A small contrastive image-text model, trained from scratch.
Data: trained on photos of plants and fungi (iNaturalist), 90422 training examples.
Rows from block 5 of the image encoder of a small contrastive image-text model, named by matrix and row number. Rows with one number within an expert belong to one neuron, the router's apart. Each number is 128 + 24 x the weight over its row's rms, rounded and kept within 0 to 255. All counts start at 0. Numbers have three digits each.
Before each expert's rows are labels from the 100 images, of 14848, where the router gives the expert most weight on average: "patch colour" is the nearest of a few named colours to the mean colour under the peak. Only what is clearly more common there than usual is listed. The data: photos of plants and fungi (iNaturalist).
# router: router (encoder.blocks.5.mlp.router.weight, 16x256), inputs 0-127
# up: expert up (encoder.blocks.5.mlp.up, 16x64x256), inputs 0-127
# down: expert down (encoder.blocks.5.mlp.down, 16x256x64, transposed), outputs 0-127

# expert 15
patch colour: brown
router.15:160129140086125130121110102109107113082096107166118164133124164081113150132120162170125133140090120104077152117122090132135128121144128177161157085136083105109139176104138126134130145152152180070136134134146157165130119081123133092097147102070097103159135166147116138106084135144142147133135111152127127146145115163140143080112122175137120091146121102142141128101138091136110095157126
up.9:144131123158144142128112106125098157129135132135143133131103127114150153148121158138114174106143130164111118125140114149147146096149099137110125142106101154141165125089133081146177070131086115109130140113139133129136139096142132115117131107118164107112141149114135106135143097116132096113152126163170152155095075121135131137060138100146147108091146148112153161144193147122138151161118
down.9:104093131092109123134150131177131144105127161130147155120151139152169131126131144131121117098088102124083135145089134076135070108080132131104122090127109093153111141148122177055165152083092190141102119149191123157180130162106134118128157113126078130160142090103155117143124106135131096141132131139127140121148147125140107109100105097114142130116155122108113132129112054104104142145109
up.10:167119124149110110138096129122139172138134146112117138130133121135141104123160093092156160096139139099155143155108125143139159141153113166101107109146117128151134097138129092110191103122100075163137138110117114119105146129178139142169177190100131136121121149151138146128119098108111138119108111114134174130126136116147179154112128130127097114118125132118144159174153129097152105123134
down.10:153115086155150100131128086138161130173160166133133097106138129142113156145096165077144125134182102096100092129102156117162122166134133120132123179113179145159142148131128149134133175103101138100119119142120134155108087102070128111170146102111104141086132110105118134145121087113126089164093128127113125109120068101123132074113141128113142109135144163141148152163137171165145128137101
up.11:128164151134097106134094134147119144131136079102116097121134163098117140124142164182134128150100134122127110194109112178144120135155118096111153091119099142082130162171166108142103103128129158136158175143097112128135091140131099093105117149126096117114118163134147124134143113136132118135127120111120140103154128168138099147126172129104133075136112132129102142171129120108170111140110
down.11:140131129130103092121162128173106130102101151148066132158145156137146104107101100137124125125169111100127159081142159137146111129184120100171142140147113126143141103082093120119115151105116086121140119099137123112091087148135094145112087108124103115124128154121087153124143128108107117129104107132140129076123096105158145094116160169145121166112132107121117116150157087152129150118139
up.12:139185156169108191120122130139117127144145097131123082148100109121151118120112110096128159142112136130099131098115095122132095103157073149062100122140108119115113170141108112136149107114094131172158124135140116121116120117161119158163142110152134124156094093115117124109153111135136121135132117130096168132133125131100150144112115177128113114121120156146117148153148070152132133151162
down.12:153171138151154162153142103131114153143120128142150184082130146104130104136093128135116120148111151135119090101142134144126153146124161119129110150112140159132099174104117149126141135107142128115155116126105129153107117107116157120156153165151139133133143114118114077156142120112143131084088160167094140128116105110128140106122129154145119119097137153103085128152123134118103124119149
up.13:127120130189134096129136101127162114112124126116185100112137179109165121100165110156097123130101139069115125133101147134129136135135165131127118083097115127137152157143108092127127074170135120125144171130118159123098125149103111135138150127197106117117115149074116133133109110141124101148135128127170163102115133130165095142146141094118131116105132108129108136112123111108141129123091
down.13:146121143127165172149195126115123126141167140155181159126138120130128112152143149127110129115117131124121123106165174127126145148136117126103106150103126145132143127133125164127160155131141132161108129143178114136123097136165116112160098094110146149096146135105146138130168146140143140149096079088096113121115110163130151112090074177137121154131125099114158101143063124082103138114146
up.14:183134128104101105098138081122097138132124138079139114107111150092127143144167112167117129105137119135096100160136131132158100166157094132111137145117126147122114123168113089141181103149115149125123163120137141130097091096132091108163143106162126112121151109100148145139126119121108146115098126107122156133111138081144131150104130139149144117105184069128122152181118101122102142103120
down.14:132151134167122132095178152132069096090141107106129096149135138149082152128099153156156133061091121114109127133128078104116105097153114120161122130131125113137118126117132150122132153157114115110110125106130136116102180159157132163101126175115142097136135099159080139121159130136161147128167143150149130140128133156171151094087127121135119114154124115110143149148161124119148160145119
up.15:163162137130113132130125128098117173097101116080152150106158147127147152153120136104149132125134173120137113106139101140155079121135132137089099145107101136161186102110111094113108174155086137142147121125132143126099130076146140135164142085156130137077109110160168135148114134127093130129157116104122115110127108116122125171104117129147128071140115165120135158139154147129153155100090
down.15:131105120096137136100140088164126108130100156141114104144093100195096124149130130128142114131137109122114124150162116143167134147154121171141146103109092081134099111113135090141128080183145144107133122148140118126160096119117139145100119114123151127165146110137101094136106110092134151147136087159104154161137122108127168130115101118104104098144085121129109122123122136104144088129127
up.16:128129107107144151147131110146092139082146119116164133125097168098128145124150144138189137098154120074142119111114094143158164123142112150115100149123119136127122114151203128065083106109132141154115124117135104113129104095127140098146141120168131154099129140115179126128150078116140109130135132131133111111093125125068141139097102157143164123133121137131113141125113100099147147122103
down.16:145132105126116151114108084138183169146118136123147141115153145122113154160148082137094127142162150138138117126157105124111153140085107130165145117088150120135123165135111175121081120178164161156103135143194123123149124162158136110135151134107130166071122107102128127133149136149133104141144139124131107110093088104116128138125107099127175092117113092127101133115142118131130096125152
up.17:196087114113126107097097147086136173155128127141139157109108150135134143095200130148141084089099102098086150120133083133114145125123111138142151145098150134087149156144155127119144129140120137141121157121124138123157091154074081134114150135118152126136120118132133132126141119135110133142145163105103115113126127105135143081121148070135112129122101116156111097134087129122124122112100
down.17:093088156156137142119131155148126135113120108151090085172099096117106088123080129115115114183129126146134133086120149137130172127101105084164130153142126124147109065164119135145080182130133112160105111131109101139136173097124140170152115158133116122111120153102124157173113135136126126140099150129112130173164138142111097136141142111101108126163132118112137135103106155114159115113162
up.18:126125124140123147126104089104096156162140098122134138104185137095119141144111102106131136125170138099130082154148137134152127154145117148086142108125137148133135146128149095157126139148112128161102130182137123135116178104134108128167171069103117151129116147183160090128142082151164115068119135115143131109129134155148129105139153118136106098131111184156104151146114125094152156130083
down.18:148127155119192155114159107145134105137124138134100107177118094128134096134119127105130119152134114113118139155140130139127159099081105110160104180129137098106149112094122136103102151102106113142130097127132113130111150140148130105140109164073148142139119142156127110129112144126113157136117169096091113095141151098118176145130088179078109129155110116141137160151114104124150127161147
up.19:136141121130134114158116155135102102107150111094101122103126156138133146097105141114102145132114153140160139134109086118152122137141109113082142088121108167109141119116128058182156147125148157180158141142082099103147179137128139136164144111150133119080158147146105116178141137128132132111153118150137121122126088096141129115097151111166139106096128137113113156146122140086140156140086
down.19:179118119101136103119139155130124174152121135110142130182110088155091152128119128110142113158144117137135136096117125135135130116135134131122142091109138135159112121167086098166121138132089120149143105159138126150104109132114093154127132117122136109121166074137132099156138101124122107129092105131126089156129108123131125112113127098136111169122114133110101143113114140182094166144105
up.20:131122123123133121111135072108134161112064133131119130134139133141131144127122134140125133123104166132109141134098076130117143130115119126100106144095123100099169131103106106154175151110118094155141154125118132129160111116101099104126122125148160167115146165163121153134132105104151122150141132124161147154149077118094108091087104156114122134103145077138120116146106173107133130105115
down.20:110128120125181139123134101092123123092142097137155120152185087146144108156119095096085085111129175127108135148090152087093158121130152101123155140136167152084123174084098116127114120102125171133095174130121118083139140137138154130144116147097144124153158106115144119114125118185168110115161110140127127107132136139102131152119141141136138124153137170137127087125160142119139122120120
up.21:082110132132124164111119114183149126143137114114136123120107151119083117127140137100123138100095125138149111157143151155152087151147085140132156114111106099118164119156114114137114099136117117139125152147113140146131101144105136102109169140175155121119107127122106135088126098138154117150124112096129138121106115150147143144116113136142104111094164117094116146152127121086153185158130
down.21:152077088131131092163119098109091136145130143163078123140113159107118133105127125147130147105123157123112148135181118178074134129130121123073150099122103111155143157078143121101131116134082142134167112143150149084111164147155108153103150122116159178133126105145093153096147128126142122145126143113135154147129112102122117146144131108102184141135122140160107167142155090119108152127089
up.22:168114076140132128109080066115129133101115126095132117114162129100159119086115135095093144106118142124096145162143152126106105148082119146128084084123123137098135130172118120137173165135133132134136121103115108153094101128161111165128129125100152100138169139159164111113126151124118140126152087149137136175128102160145063135100137110103148113073130147121145136117092128173133184142105
down.22:116151097091145121090183161118111163116099115116104070165116131173143175124104130133119098148105113141132159132117086173106117121161145130153119118106143142158115141115130129155158133114151115114172129084143106155140140165125140124140106169130100109130089105107160151137147135137122167108117173122091154154170101128087140104123139103121142159106136165125112144121126085101137164148142
up.23:099153144121124125089106110141131119154116110071114103124134167129147130127121140138114112119154100093111120109090123146129123129154149124113150113100082129114161119121124085161133096154164155170127125148171148086119096089133146142089148126145120121094110137152134113148123133120125142135111087113155160107112159138174172117133141140136158093118154086146146171119132131113088164136136
down.23:163139112161141121125145132167083128103154143126168110100079112080127108081151113134123128123143106106149144125124152156111123085140096161099118106114137090116154138106087121136133118163117135103075126123148090078123147115082125127134087113118145110122113118130118110113126145133098174101109115121112114139098075112144114140102181114163096090116133132131125118120162136156112106102076
up.24:139138136143133130166084142116136113172092149146127171098118120144139105117113112140126164140109117123130148137125131114111145166133094132068171145115094140160157146126151120118158085140106109152127106142096143157137121102143122150089163129142166165125146133148138167147155152140134129117092129115099106121098123107108158123102116142127163083159168147167137206130107111134117108124150
down.24:129135117117117147082180145146155142109137160149142096101122126131139112119133132122119160132141162091136149114109089123122114096120130165154092139138064091153161110169141111163098148139124180139130105111169132157159107155118095106164139113102122173135135088078139135109145111146109112167147127166133103114138099154119126153134116146092114153124126124114141145177144136092175102108106

# expert 4
patch colour: grey
router.4:082120116137154149155075129121144131118074150146119126142137137090127185110159133172104085130140129137136131159132119150106111108110116130082112155145172177110167116129173115141168124133135175158156123148110106128124119135143131108094107174120171160129101130130108091135120110110132130132159147093144099133121134084114161108124121095130140118111154116094125128126121094112096129121169
up.15:107109152137099145155106082145154181112139097108142122119126125087181170117144115120147149143106128117114105116114126117162118175151112152104128128101120132133131128091139155159157076142125108141095176114130136094105149113114127126106163123133118117085150161134128118172187130157145113107155112140130130130141159158127150119096101123148110094120164158132172111120161104162153120151111
down.15:151093138078115111138167136150118101137141143131163126102148118121113166149111145152108176116138154185106146163124150167101091073125086132092101162110158099132101123133117121138172132109134121141158125130135171112169127147149174175104113145147107147126112170145114135115135130122145119149154109152097099098184122132130099131129111080104166122111130110128108101132134165121152137136132
up.16:095131117107104120120127120157134150096136127096119162078149125093151135134130125146095169120085122108116135110108139146143128117146117143145114130146082141138152125115101074130145120144067163109121127153132122105111123092147150144137160117127165101113116130125133108144129171125101112085138128120101142112158120117135130112130093120168139120146149153190143147129141091136122111147099
down.16:142155087119115111113145163132125129133128136143117141111098149091141147118121143096111156114119145128121105121149110148140134151115149147141140172086097105180129102094128157174162151115109146096119086127159158111153157105128140150182116090150135125115137103102168110125079073115118122114123133129148139135133109089095112131149170126136135154103129140207104134079166121132133128107138
up.17:156161094099090129072141148126134112107103111090157174085106135110086095120119137160150138112116100160149083130096115079150088167134117076091127116153120153121144099140111101101153106152121157174082153147105171097141125120135161146103177104129141189102159106143120115097155125125122076108153127124152153128107151141109127153117152111143108123127137148152125137166142125104138143131110
down.17:124103134137138089143132111116142129133126182179097126120105118106148156128102119147176087124148108111104079125101124135119144166144137185164146092107126118147132132089106077099126120115112087141105117124105149141129151120102129113149122121144101179120106115067072140099106146169125137105108148155143166148123118131108137098114141134140122173159117155134134118122187153139168165135088
up.18:117153071098105079139144104128146173093113137135124134133114136116147161166113099085112134120171170108139110171136124107123134123135127156148138097110135149105146122107139102175177167132156130118167111148136133161085102158172132132115125121177142157122139125115132115109139132143155103097159160159129162105129160149144122127085156127164105146113094107141114166144115127065127111119097
down.18:112124104117126147147145103112108123131092148143100140100091078145103128126111153131139183153109149101118100109119135119117151110137120115133150130111152164150136108124172123122165087124112192130109118147094145118136114153109137152113116147117181129117100119145188121148126095116104134137116148090086102081135139104126155131122097085139113096073119143114177127100164122083125113129115
up.19:130125127090105131108147072120120164086157097139122156109116163108115152152109109098183124149102128112142142119126080094131121097103096137138103155135144142128166120138147118129139097143109116140129147092117112107135104094113145168117149127120147139143147130139147114135120129137141120102159125122129113087160081169138134134070117106110118152123122165153158135111157098144102122160119
down.19:086153147156162114163138097166128142115124103113102150131137107145143108131101118131166123119095174133126129141123138136164089104164109136141106107111113120145118159091140125111138143133093099120154112135107111120133124101146085107114116142133135134129150120115184147132139173151133149142126124143149132101119109153088095188132142140092112096232174139124075148137145137089076137141163
up.20:143140144106125134125117074131125126136141093088111124090118140083144145128127156129133158137164147149194089166113121176136096132125102132106129126105107103131143125135129119167114136146152152139170131144124126092132102142151150129127163130092167150088136127150126114112178113166110065128144111109097123142113141064162128150109083131145145115129114110118167131128128108086150082123120
down.20:147146141108120195128137123110140121156099076117145082138143137159101123170143152127147127153114132116124139132121100136114135124118117112103132097146162125133135164144129125116116104134110122111149105146131141126150140065133118103127117141130113159108094107100111108129135170134124120147065155144102099090106201156113138119132118134102157131094147083079124121122171130121128109116124
up.21:144135108147094117106142105174118124076126134128154109138097164088117164122140165147153143133126143126081149106122168118131143154135148149084136153103114148097155155132071128159125094098162185145122145146125147117131112107079086148197133105127117099124157114126172105131175130170149154103132126157125130147127181139114110147106119153119081099152093128120122175104102150142131114173093
down.21:159135141111108178175149156132128150120087128124154161096087134152096124183105096154153139099120148120114110137131123137127120148120145123131173172093115141154100123128140135078129130174126139094133136153130145116117100110146106099135127099125176142119133135118118115116116129104135133114124104140093125154088153124117112155093122139115141100125150112177141116128096065100149132113110
up.22:125124067083165106097155105119125142128133140098145143154062147086115134174153115076159159126069115163137094094158110085145161125119120115142098149160131128105176101131154097109121113172122113143144104138089152097163112107137129144121147109104130130112134115141142104106089125114078112086168119149132116080103104106149137153119116103148105118137138093117176111147151119145111121136107
down.22:140136095108139122128103119141126159142110124081134094154108120128120152133156108122133143162143146150153152195146142132149150137105114167120109127150130116125167117144146179150113072123124154143140135135136159103157099101119141113176137132129131146104125147095148123114159114116141132110138150135115120120109169139149118085128119091115106131120122154121134134122165116128156132141129
up.23:140123102155102125129097089143118131157168123108149134156130142092134206111124151127134150163077120134119110153115124135136136138112113208112164142139115109134162158140112104140144134103148134147150159132145107104100120081126117096109146114156136149109132102148050117096123144115119117112160099125129158126158135115109096132083155113135139133127128123135136164182119137112134072150128
down.23:140149144113137120127119094114099147174147124106170162153116135158113112117139125108133144124105090138124124066136120117144149105142131094145150102094103113113104093136102116050161149122123121131109112126130118135187146158155132141114091132085139128144151152143127131122094168109130136143148163121125126078108144166142175188140137083114107098154137109145120136116125144170143169147094
up.24:141136146147145126118162112158140135105149130144139135075153173117151104121098097140129110133111206126088096113124101104162085081130096147105111102122114117170136174086081142145127101144111116122086151102136135145091103110147122123125136147138154142136115179146148098137135138152128054124126144098146127090143111142146145170074154140153109129140136121138132161154100112128104122123095
down.24:128101122130105165099142103055115111124101126124142085102163108121105099178076130147102128142153156136135151173173123136150132142087126126136150169103150139126137136146102151148130109131117153088094115139117109094111165135089080150136126136156176191099166142117165110167171155121114117157120128143172089112142109139090146121151143117126125151115110056130129145116152096111101121122116
up.25:138152119118094139167148109110120169161151077119132157125134136107162100138148129108142135152116117111119104103182145116120151138155120118094144157135136102146134117127131065136103131159105152154085147108124135143154113120158089176150118127146122142122078143131115131145167118138088096095131128106104126111096132139110121161120153093105178130114129148124139120182115111095132103134126
down.25:155113129124095136145170099117064138140109142164093139144129155097122131132172130135082104119139147099115099149135131143164139152148123158138106100111130145114156142161121121114143118125145145156149120127140077141144109169137142157157136171107099191130111117153133093112110123097065137130086089148129164135119137131109141115101112181170120122130126141134147150132101159124117171138127
up.26:111118099123145165128071088068096136124150137117098102124094133109131136144170142146103143167124122089157150151107107149138130125138154162107154132107156139150130109132118111135130117140134145141134138162088115104108105131117125115132163128147100143120124145122156116141145141141148096091113082150110141120139147097133160160110155105163118145072114130141154163129136119115155096143089
down.26:111135135166101167148122116145130112191115130151091136081125138108148117186134139143152116142157121148159080100163144123139138121086107133108160115163164091178097126157206112114140161154134142139109111087134154137123141136132134102134123139156113146121151113114098120134180086158122127136125108181164129136112125153150144157126156108138153130145128129135116127178137115126150182124098
up.27:145129140121093131115091111176127163141145120131134118113115111107125137105113173114180142126134132120149148160098143164117119132169100136121137123102082177097139117100175103107094120127132184148142153100127118087134111123135095108135112147144158123087084158127149139151150138126134105160102190125106148130155113134152146135121109098154135115129123148139115156132153118111176109131095
down.27:152146145134168082142152137113129121152138140076095158136121076126128093119127068168127140184141135119113159189090082149132149097141086097129124143114162141096117198157128156154135108091146146170113107153102084108146122160168110129144127124146117123139107156153139113085081096118132130130111151143120091099131120110119142082129153127138149121107094155126101134107119179142122083153127
up.28:137126142116112120140148104082126100125113097086174082089140166082127135142145112098166135142120161171160163108130119153212126137148112156113162134134128122134154149105132065098127145147061150133128168125147125117110181106157133103086153120135093151114067117120113128141164105129160138112137099166090110071128127148111147123116150127178133110113174140108137162140118147114138121105088
down.28:110065112142139122105084130117124134136092158106111105132118120125167146129128108154137123150167160155115123125097147100143174178116117161133131172147134145145116136115129119133103130147112157136106143078138123130114133124129121127078139076119170125143139112135138137121162094208135105088140139100103118108125119130146141125183129155147077132140097138128155171159162114146109150110098
up.29:069111136133142117146117132112141116168116095122148124127191162111130119129110129089134144125116157130128109109149118113124140090149110118149084093119102126119089127094144077152111117125132114117109123142119143122131126111130154143106148090191101109124116156143181100146137132101127084135161098115107167147125153129137100123102133125142063113147155124124145170190116148099118145119120
down.29:140110107089114113131128177153103132151146131139123108098076177116124128147130096123117112139141165133089108120083115122147128130144152126124154132104125147104106105126142112131139123141111173122117101133168176141141119087147094127121186147166117127107123096104179111137126128110135138143123145166145117147145111116153152110128136133122156152124122134104149100125112112090127174117166
up.30:136099142133165097087160117101136159117151144089158129126153151057140096139100088124114142133103128163132114148134105147120102137143088127159122092141088115134141120140163090137166102096119117142131129114124130146117114103112126136120167102142139143099135138083101136129162092162142105113119140141129139099152120111117107159124122128077124107107132124184166157212129117105092130170099
down.30:154182143101171133112140138113080107144150149101166114145179121132123123112132163102178117110141114148115099130135137128127137091141105130120106093149108099137091140180141159140159153109112145151143167124174161137106159136143157163139121125144092148140108131127122127152104094132090115119122134141125121161129104126133084140165108118106105111094144129111141150099143118175165124122119

# expert 2
patch colour: pink
router.2:121121120101087101116150138086141129095139117123128144119105141136136132133137111127148091137112086124148130130153146122157132101104112111127140169125161113087118119139127120098129075100168088166162155090132120121149102156106173118092085123141107156131147135141144113106128141144160125119096107166204102127090170127129128129152105158140156131111141117106137153186139066129135120134106
up.9:124149078145098067098138126120130158121187139115129161146152142154122123107126111153184134129119113154135131134116094087133085116150105129142145102150160123115141153120126125125137132122142114147107147103105103106131138082126122120125147125115118150130156125129115107138141098169121085133143131161109084086127127094109096157101140082148141146168136110139137119150100084130136099133122
down.9:140139146143147120132118130127113118121111138078134130125070150108135144130083097142129158112149145122092124135122084135154132122135153103127134140152161117095133102114183145179103116154100147124097143171107110140145138103122145121095122133116141109136118172145151086129158136140112103122146117124125094123139150148094121167120161082103074117130085080110158074078162114104123156125162
up.10:181151082101103104131121131120098120069136135093111135126111151118165119160123119135111112134115143150086126125115129128137101165129099170142122141148113085118161136143098078159111137155149124125103133129117138116136134129146125144148124162141107113128112184128141114162150122136146143165126048138140116110152136096136171145107143133185121113107112070130150132142123122146102151114125
down.10:132101139117137100119102147116122145129094090141151157130101162150133113136173125135177132145087127122131152129102089104106103122156130155137083110106137113109088147154140129118107124117129079104109121140120144110110119132090112132193122133165105153175118105120138130115128127151128133145135113155141137125169155148089108109116103140146107147126091128128102127160089155101129120173162
up.11:150147085114166145132105121086146114157136129087129133109142139099197134111151103155135126165135131152125152109145140138118150124149133169098152131095110086119095137112098127164162110136161157174121127143164120109138124119132106097114147101137108111151093130146126130132178110128141104142148103123126116127089124125135124163097150102116157107086113147122186161128149118162133097122130
down.11:154126111109128145078132145137147106106110112119141140109115094153153160123154139112156122146101133129154098129150146123115119135119157142090142144142126092070140135148160121120156090122126128152161078123107146076149147147093100128149110121150110130151109139126128127119152132142169144143147165092132121158137140125131141120158113153126197177130128152115115130174123107136122140131105
up.12:088144151118077106114140113128090140130124141149100141128139122117132090177090097095138120099150114162134105126110171136149176130145108199101119127154083147106116128159118113119127121144136101147144102117118159142078151059120164134119126125162120138100126142123154100133143097103129144089141095156146110113142142171084110176115124152135141134121131106129137158152109132118085143172145
down.12:167130133147155068081096121089139117151137119147114157063118133099141132104095151130114133126117140100122148111103165151108099124153134065129142145112128160126124109165104109136114135085154148141061099128148110156115145149121123139093120115143139154114152124135100147116179126129136104173140109082146137105114141159128093115156129089149127139118113137129100127200124115146161118114125
up.13:109102092133107140115106067140097131113120144124126133085125152103105156135091149092153126145133110137154122116079098094171138078158134138110130126138172126109131176099142136151163121161116174130159127083137140117138121132134124113097161101150133169112132138140085149128124114140150116113106135152097147114145143098141138097123121132128159134113103126122145105157148106140111152167090
down.13:155115135146117153072124163145131060139115143150125120144071129188084101151109123135157100149105127175139153159114122129145117116154139161145118090122141150123119134120141155117139123104129107076169087112123174131115141144139106136161152133115133169129118110081123173136127112119144106139099180135122121127125143129136138096111141115135140171111172151110095168109122137094122151189151
up.14:121095170128127135119157085155128147178137175118137132132112161131138166134107123133156095123130128130130119133125137115119115155170083176151145107148117153113097149149132073173159101164090137111148140112156096129115162072129144100098144143180122085131106143121116084184121127129124112131136132150144150124106123094100116103051144120112085133153146125151164148133155152112094133132108
down.14:137105141135125148105087137137135157119128145143095133109165113148116139147097154102109141156142153134139167177128161090159152092151130111119133123164116187153144131137114150159097106130126148142098142120047142122143120135096137177126115161135121113157147119093134117137110168094156089183159135132131116099159165118170147156153128144090137120126155162138045149111141141096089113126160
up.15:122135143159129120175104098147115132098151105145105139124111167124124139097169069156135097184103142124151116139108094131143109161146112189117138117125099129105138147140101103125155125098107100115143140125116142111157113137143092140133150110143124098139116154126138144150153094150145123165140148119142152096124101173088125110097127159133130171108126122152130093120105148148158136126100
down.15:160144112121135145060146166138110120145147145159109110135150143108120115110125130072073131124102084084106125123131126124111130099098077101102116136136147167144146093139116123114090149157113150109126106133123099154131133146160138143143177170150111129119164130161131118178138106118114113101172158123142108138144116062094138147189141125134112108103119148120119111167114126134138163144113
up.16:107159147104147132132152153125123125119123133091110116113137115120148096135111111135110108078141122110141110146123096092166138092117103159128163085150128128113106128137086130130134149129114136135171135102114136085078110100143127103136152164111099101149160112179118112160122129155137142153144129139137144119103106150114139157132138174127119118131121107147144124155150103108120101098078
down.16:158157174139177153114144104131139124117146120146108105136132111129122120089190144125139133129147108123104164110083125109118079131140141138149119128137121160125150085108137103119112130131153112099132117099130106136094155129160181125131123168142115125140099184102150116110152091122151142144115120142079162105120145126089086109092123162146184138149112159160083123126149123133134109125141
up.17:112127091138146103105132121083101139147123104142129095141132161106121114106106156066098136110107148144162149125142118119153088111109143153116109138120138128103134121095104105118108124100147057108098135120123096144118161098115148108131137115146160151120147183103112117164122123131171166090133148133158110112136167087118158089124123136130104106105155120106153119142127118113076111120105
down.17:174150109097130146113117171140118132131180147141089154080110119143126159129133091087128133116163146083122175142128129151126098130129158119117097127098173135163168152137126101111132134119133063112122134091117132135119128167125108126131129127123102142080141142147132126101130136151147115113108164127146137149156137112094108153159161123103124128131088130149131089100108155146106116104083
up.18:125121126143160142107124090117177136154150121087096110105143133128144130156161149143157116164107117154147117126103141096107157076104122163116122154132135142122109142142086110112133136121074181112130112123094094132136102133103143122108143121126150102184100125152064089131096138095126099138121114120145145140165103121131158150121142160146094112097142159148122113135152122158145117164097
down.18:164131113116130102147128171162080139113136153114167114103114143137097107131142117145171147107163109158169130149104166178158098110104109138084083127157167098106159134109136140123164106113117135162148075168093132134118132123148083108124108142121101150103134078135127123146124138132097114157085094128129133111151130141108106160140157173137119116147165137115167105132101099121132124105160
up.19:165133068157113144128101122136116170108160132139136183120132136129120152141122092125150126117115115129106124110095092117143157108167152128144148163110101115096121121108146135138130084125122135149082152108136151112127129157102113151114112135085130078126127170131159128115117097137098068108102158143122097143083110091101124138163127156161104095088097117129148147165127113104115168169119
down.19:123166144134145133124116130105145108140130103108100116096168083146115110140155105111191127151120085117145139109122133154108100183141106106103127132110138137133128158143148086125109174127147130125122134137077131132134127132159118090092128149088109132135129096124137067094149134120105112189163157102141071119134111125127113102150115124149119139112154107145108136168115124102134065123074
up.20:175107126168135112159154085125093165119134122126128143127159137132131147104151137121136141101120120148120128118124101143136135160108103123107104115145071115071120113151094148140169145128157107090124121143158139136124131115172086130140134142171119094118126125182129091151166139115105099120158131138163156149155154112110105115115110118132129074130117112106168161157114155130161166120112
down.20:124166095128133145162135188108180128153147107146142189145136156163145120133170143117108096122144123101113125117092126145088108125131143137165102070170153121080140101102111147112160130150163144147136081095124136091123130142140102158133116100151144097136108125138135092168149141146134149129138130080131148098139137139106144104145143090114086153115094134175109092143167113101151172156123
up.21:129095078118142125114087132178097105147124146113140115142109129073125141142152116102140162135075132097136116129121074123112140131110136133106143119126107110132159124122153107120128124145122130134078142104131102133102132091094120116100096105126136113117131096154134095163110124148154158076120137150136123123149119143150126121133097120112086122116104092145144130118106122198108156165140
down.21:115122132128097124115095102132113147133098100112091118105132120137148111107112111122129146094137186107168125162182125149112143110148131108146125077102084146163138112134108098133134121134127138111124097140142162132128102109141155176114108118135080129159132103134125146150144119121129144098100095131103120092146117123108137127164102166149130116141169087097117131134137118084121145115130
up.22:146132159134137120108105087114120112075159146155097147126119162078130164121139112157161123138109117110108161153111143114113062089147113158107143125148142169104098152098143128144148116132120147116123152126134139093133103136101155131113176158153115131150101125122138120131131122137143109174117144108140103112162116122087168104089165162145145126093103117116095143141148155142122168158119
down.22:168165126150158082135082079150139144174151139118135112118157153130133081110130148080112142138140118109114109066119099088111142140100137160147137129147128113129114176150101118163131152115101163125086112114129122119123120136095129086110132164136103160117114162142116114159105098151146116146130080108161124121112149096116121146132145115111106106110103119129168108101150143156117134122122
up.23:160148113071154124120122133123140121160142069128145125139145132142119141130108126067165143154158135199134128113176142108151155147121116155104163143139128136096156128118135138108121045118130139164155142111142145126145130130130150118127112149127134149149099099157083121127133143117162110075143119128132114153092107156138158157105114092131123125117129142104189151156082086127097145113101
down.23:149075130136141100156138171127124090132129121119093168137084113142178090103128135104137137150125112110156160122107146159123166166109157086117127129104161090096129121109102120141100144140077106143101139136134137142145123116090131152140114109164103132083166111136098137110127100163121134134140105125137126160128180127093143143128119160118136112101169058131153092162140123145143116107167
up.24:102126096114129074106122087134157132110091100119143127161129134106135118108162082114141137109093124105100115135102106110179123099129106141070154122107137120111162138163148097171133118133154155137137173126107133115160121078134130156093154134118102170126124162136139122125107128126167149120145084147173114080138110129093113110130132109135121147103149150137123185120136090115120159118100
down.24:073120126144118142135107117121111141123108126179110145101136078177106134130091143112100118156133138145115170085101126143134100131129110093132140085102177127116080154149121095118160151139103132108122087127134161101107118140113168141159143120116091074134135144104197125150137160150091106146139142123121118141129132102169144120081146104118143160134112096119084117117068132156110125139140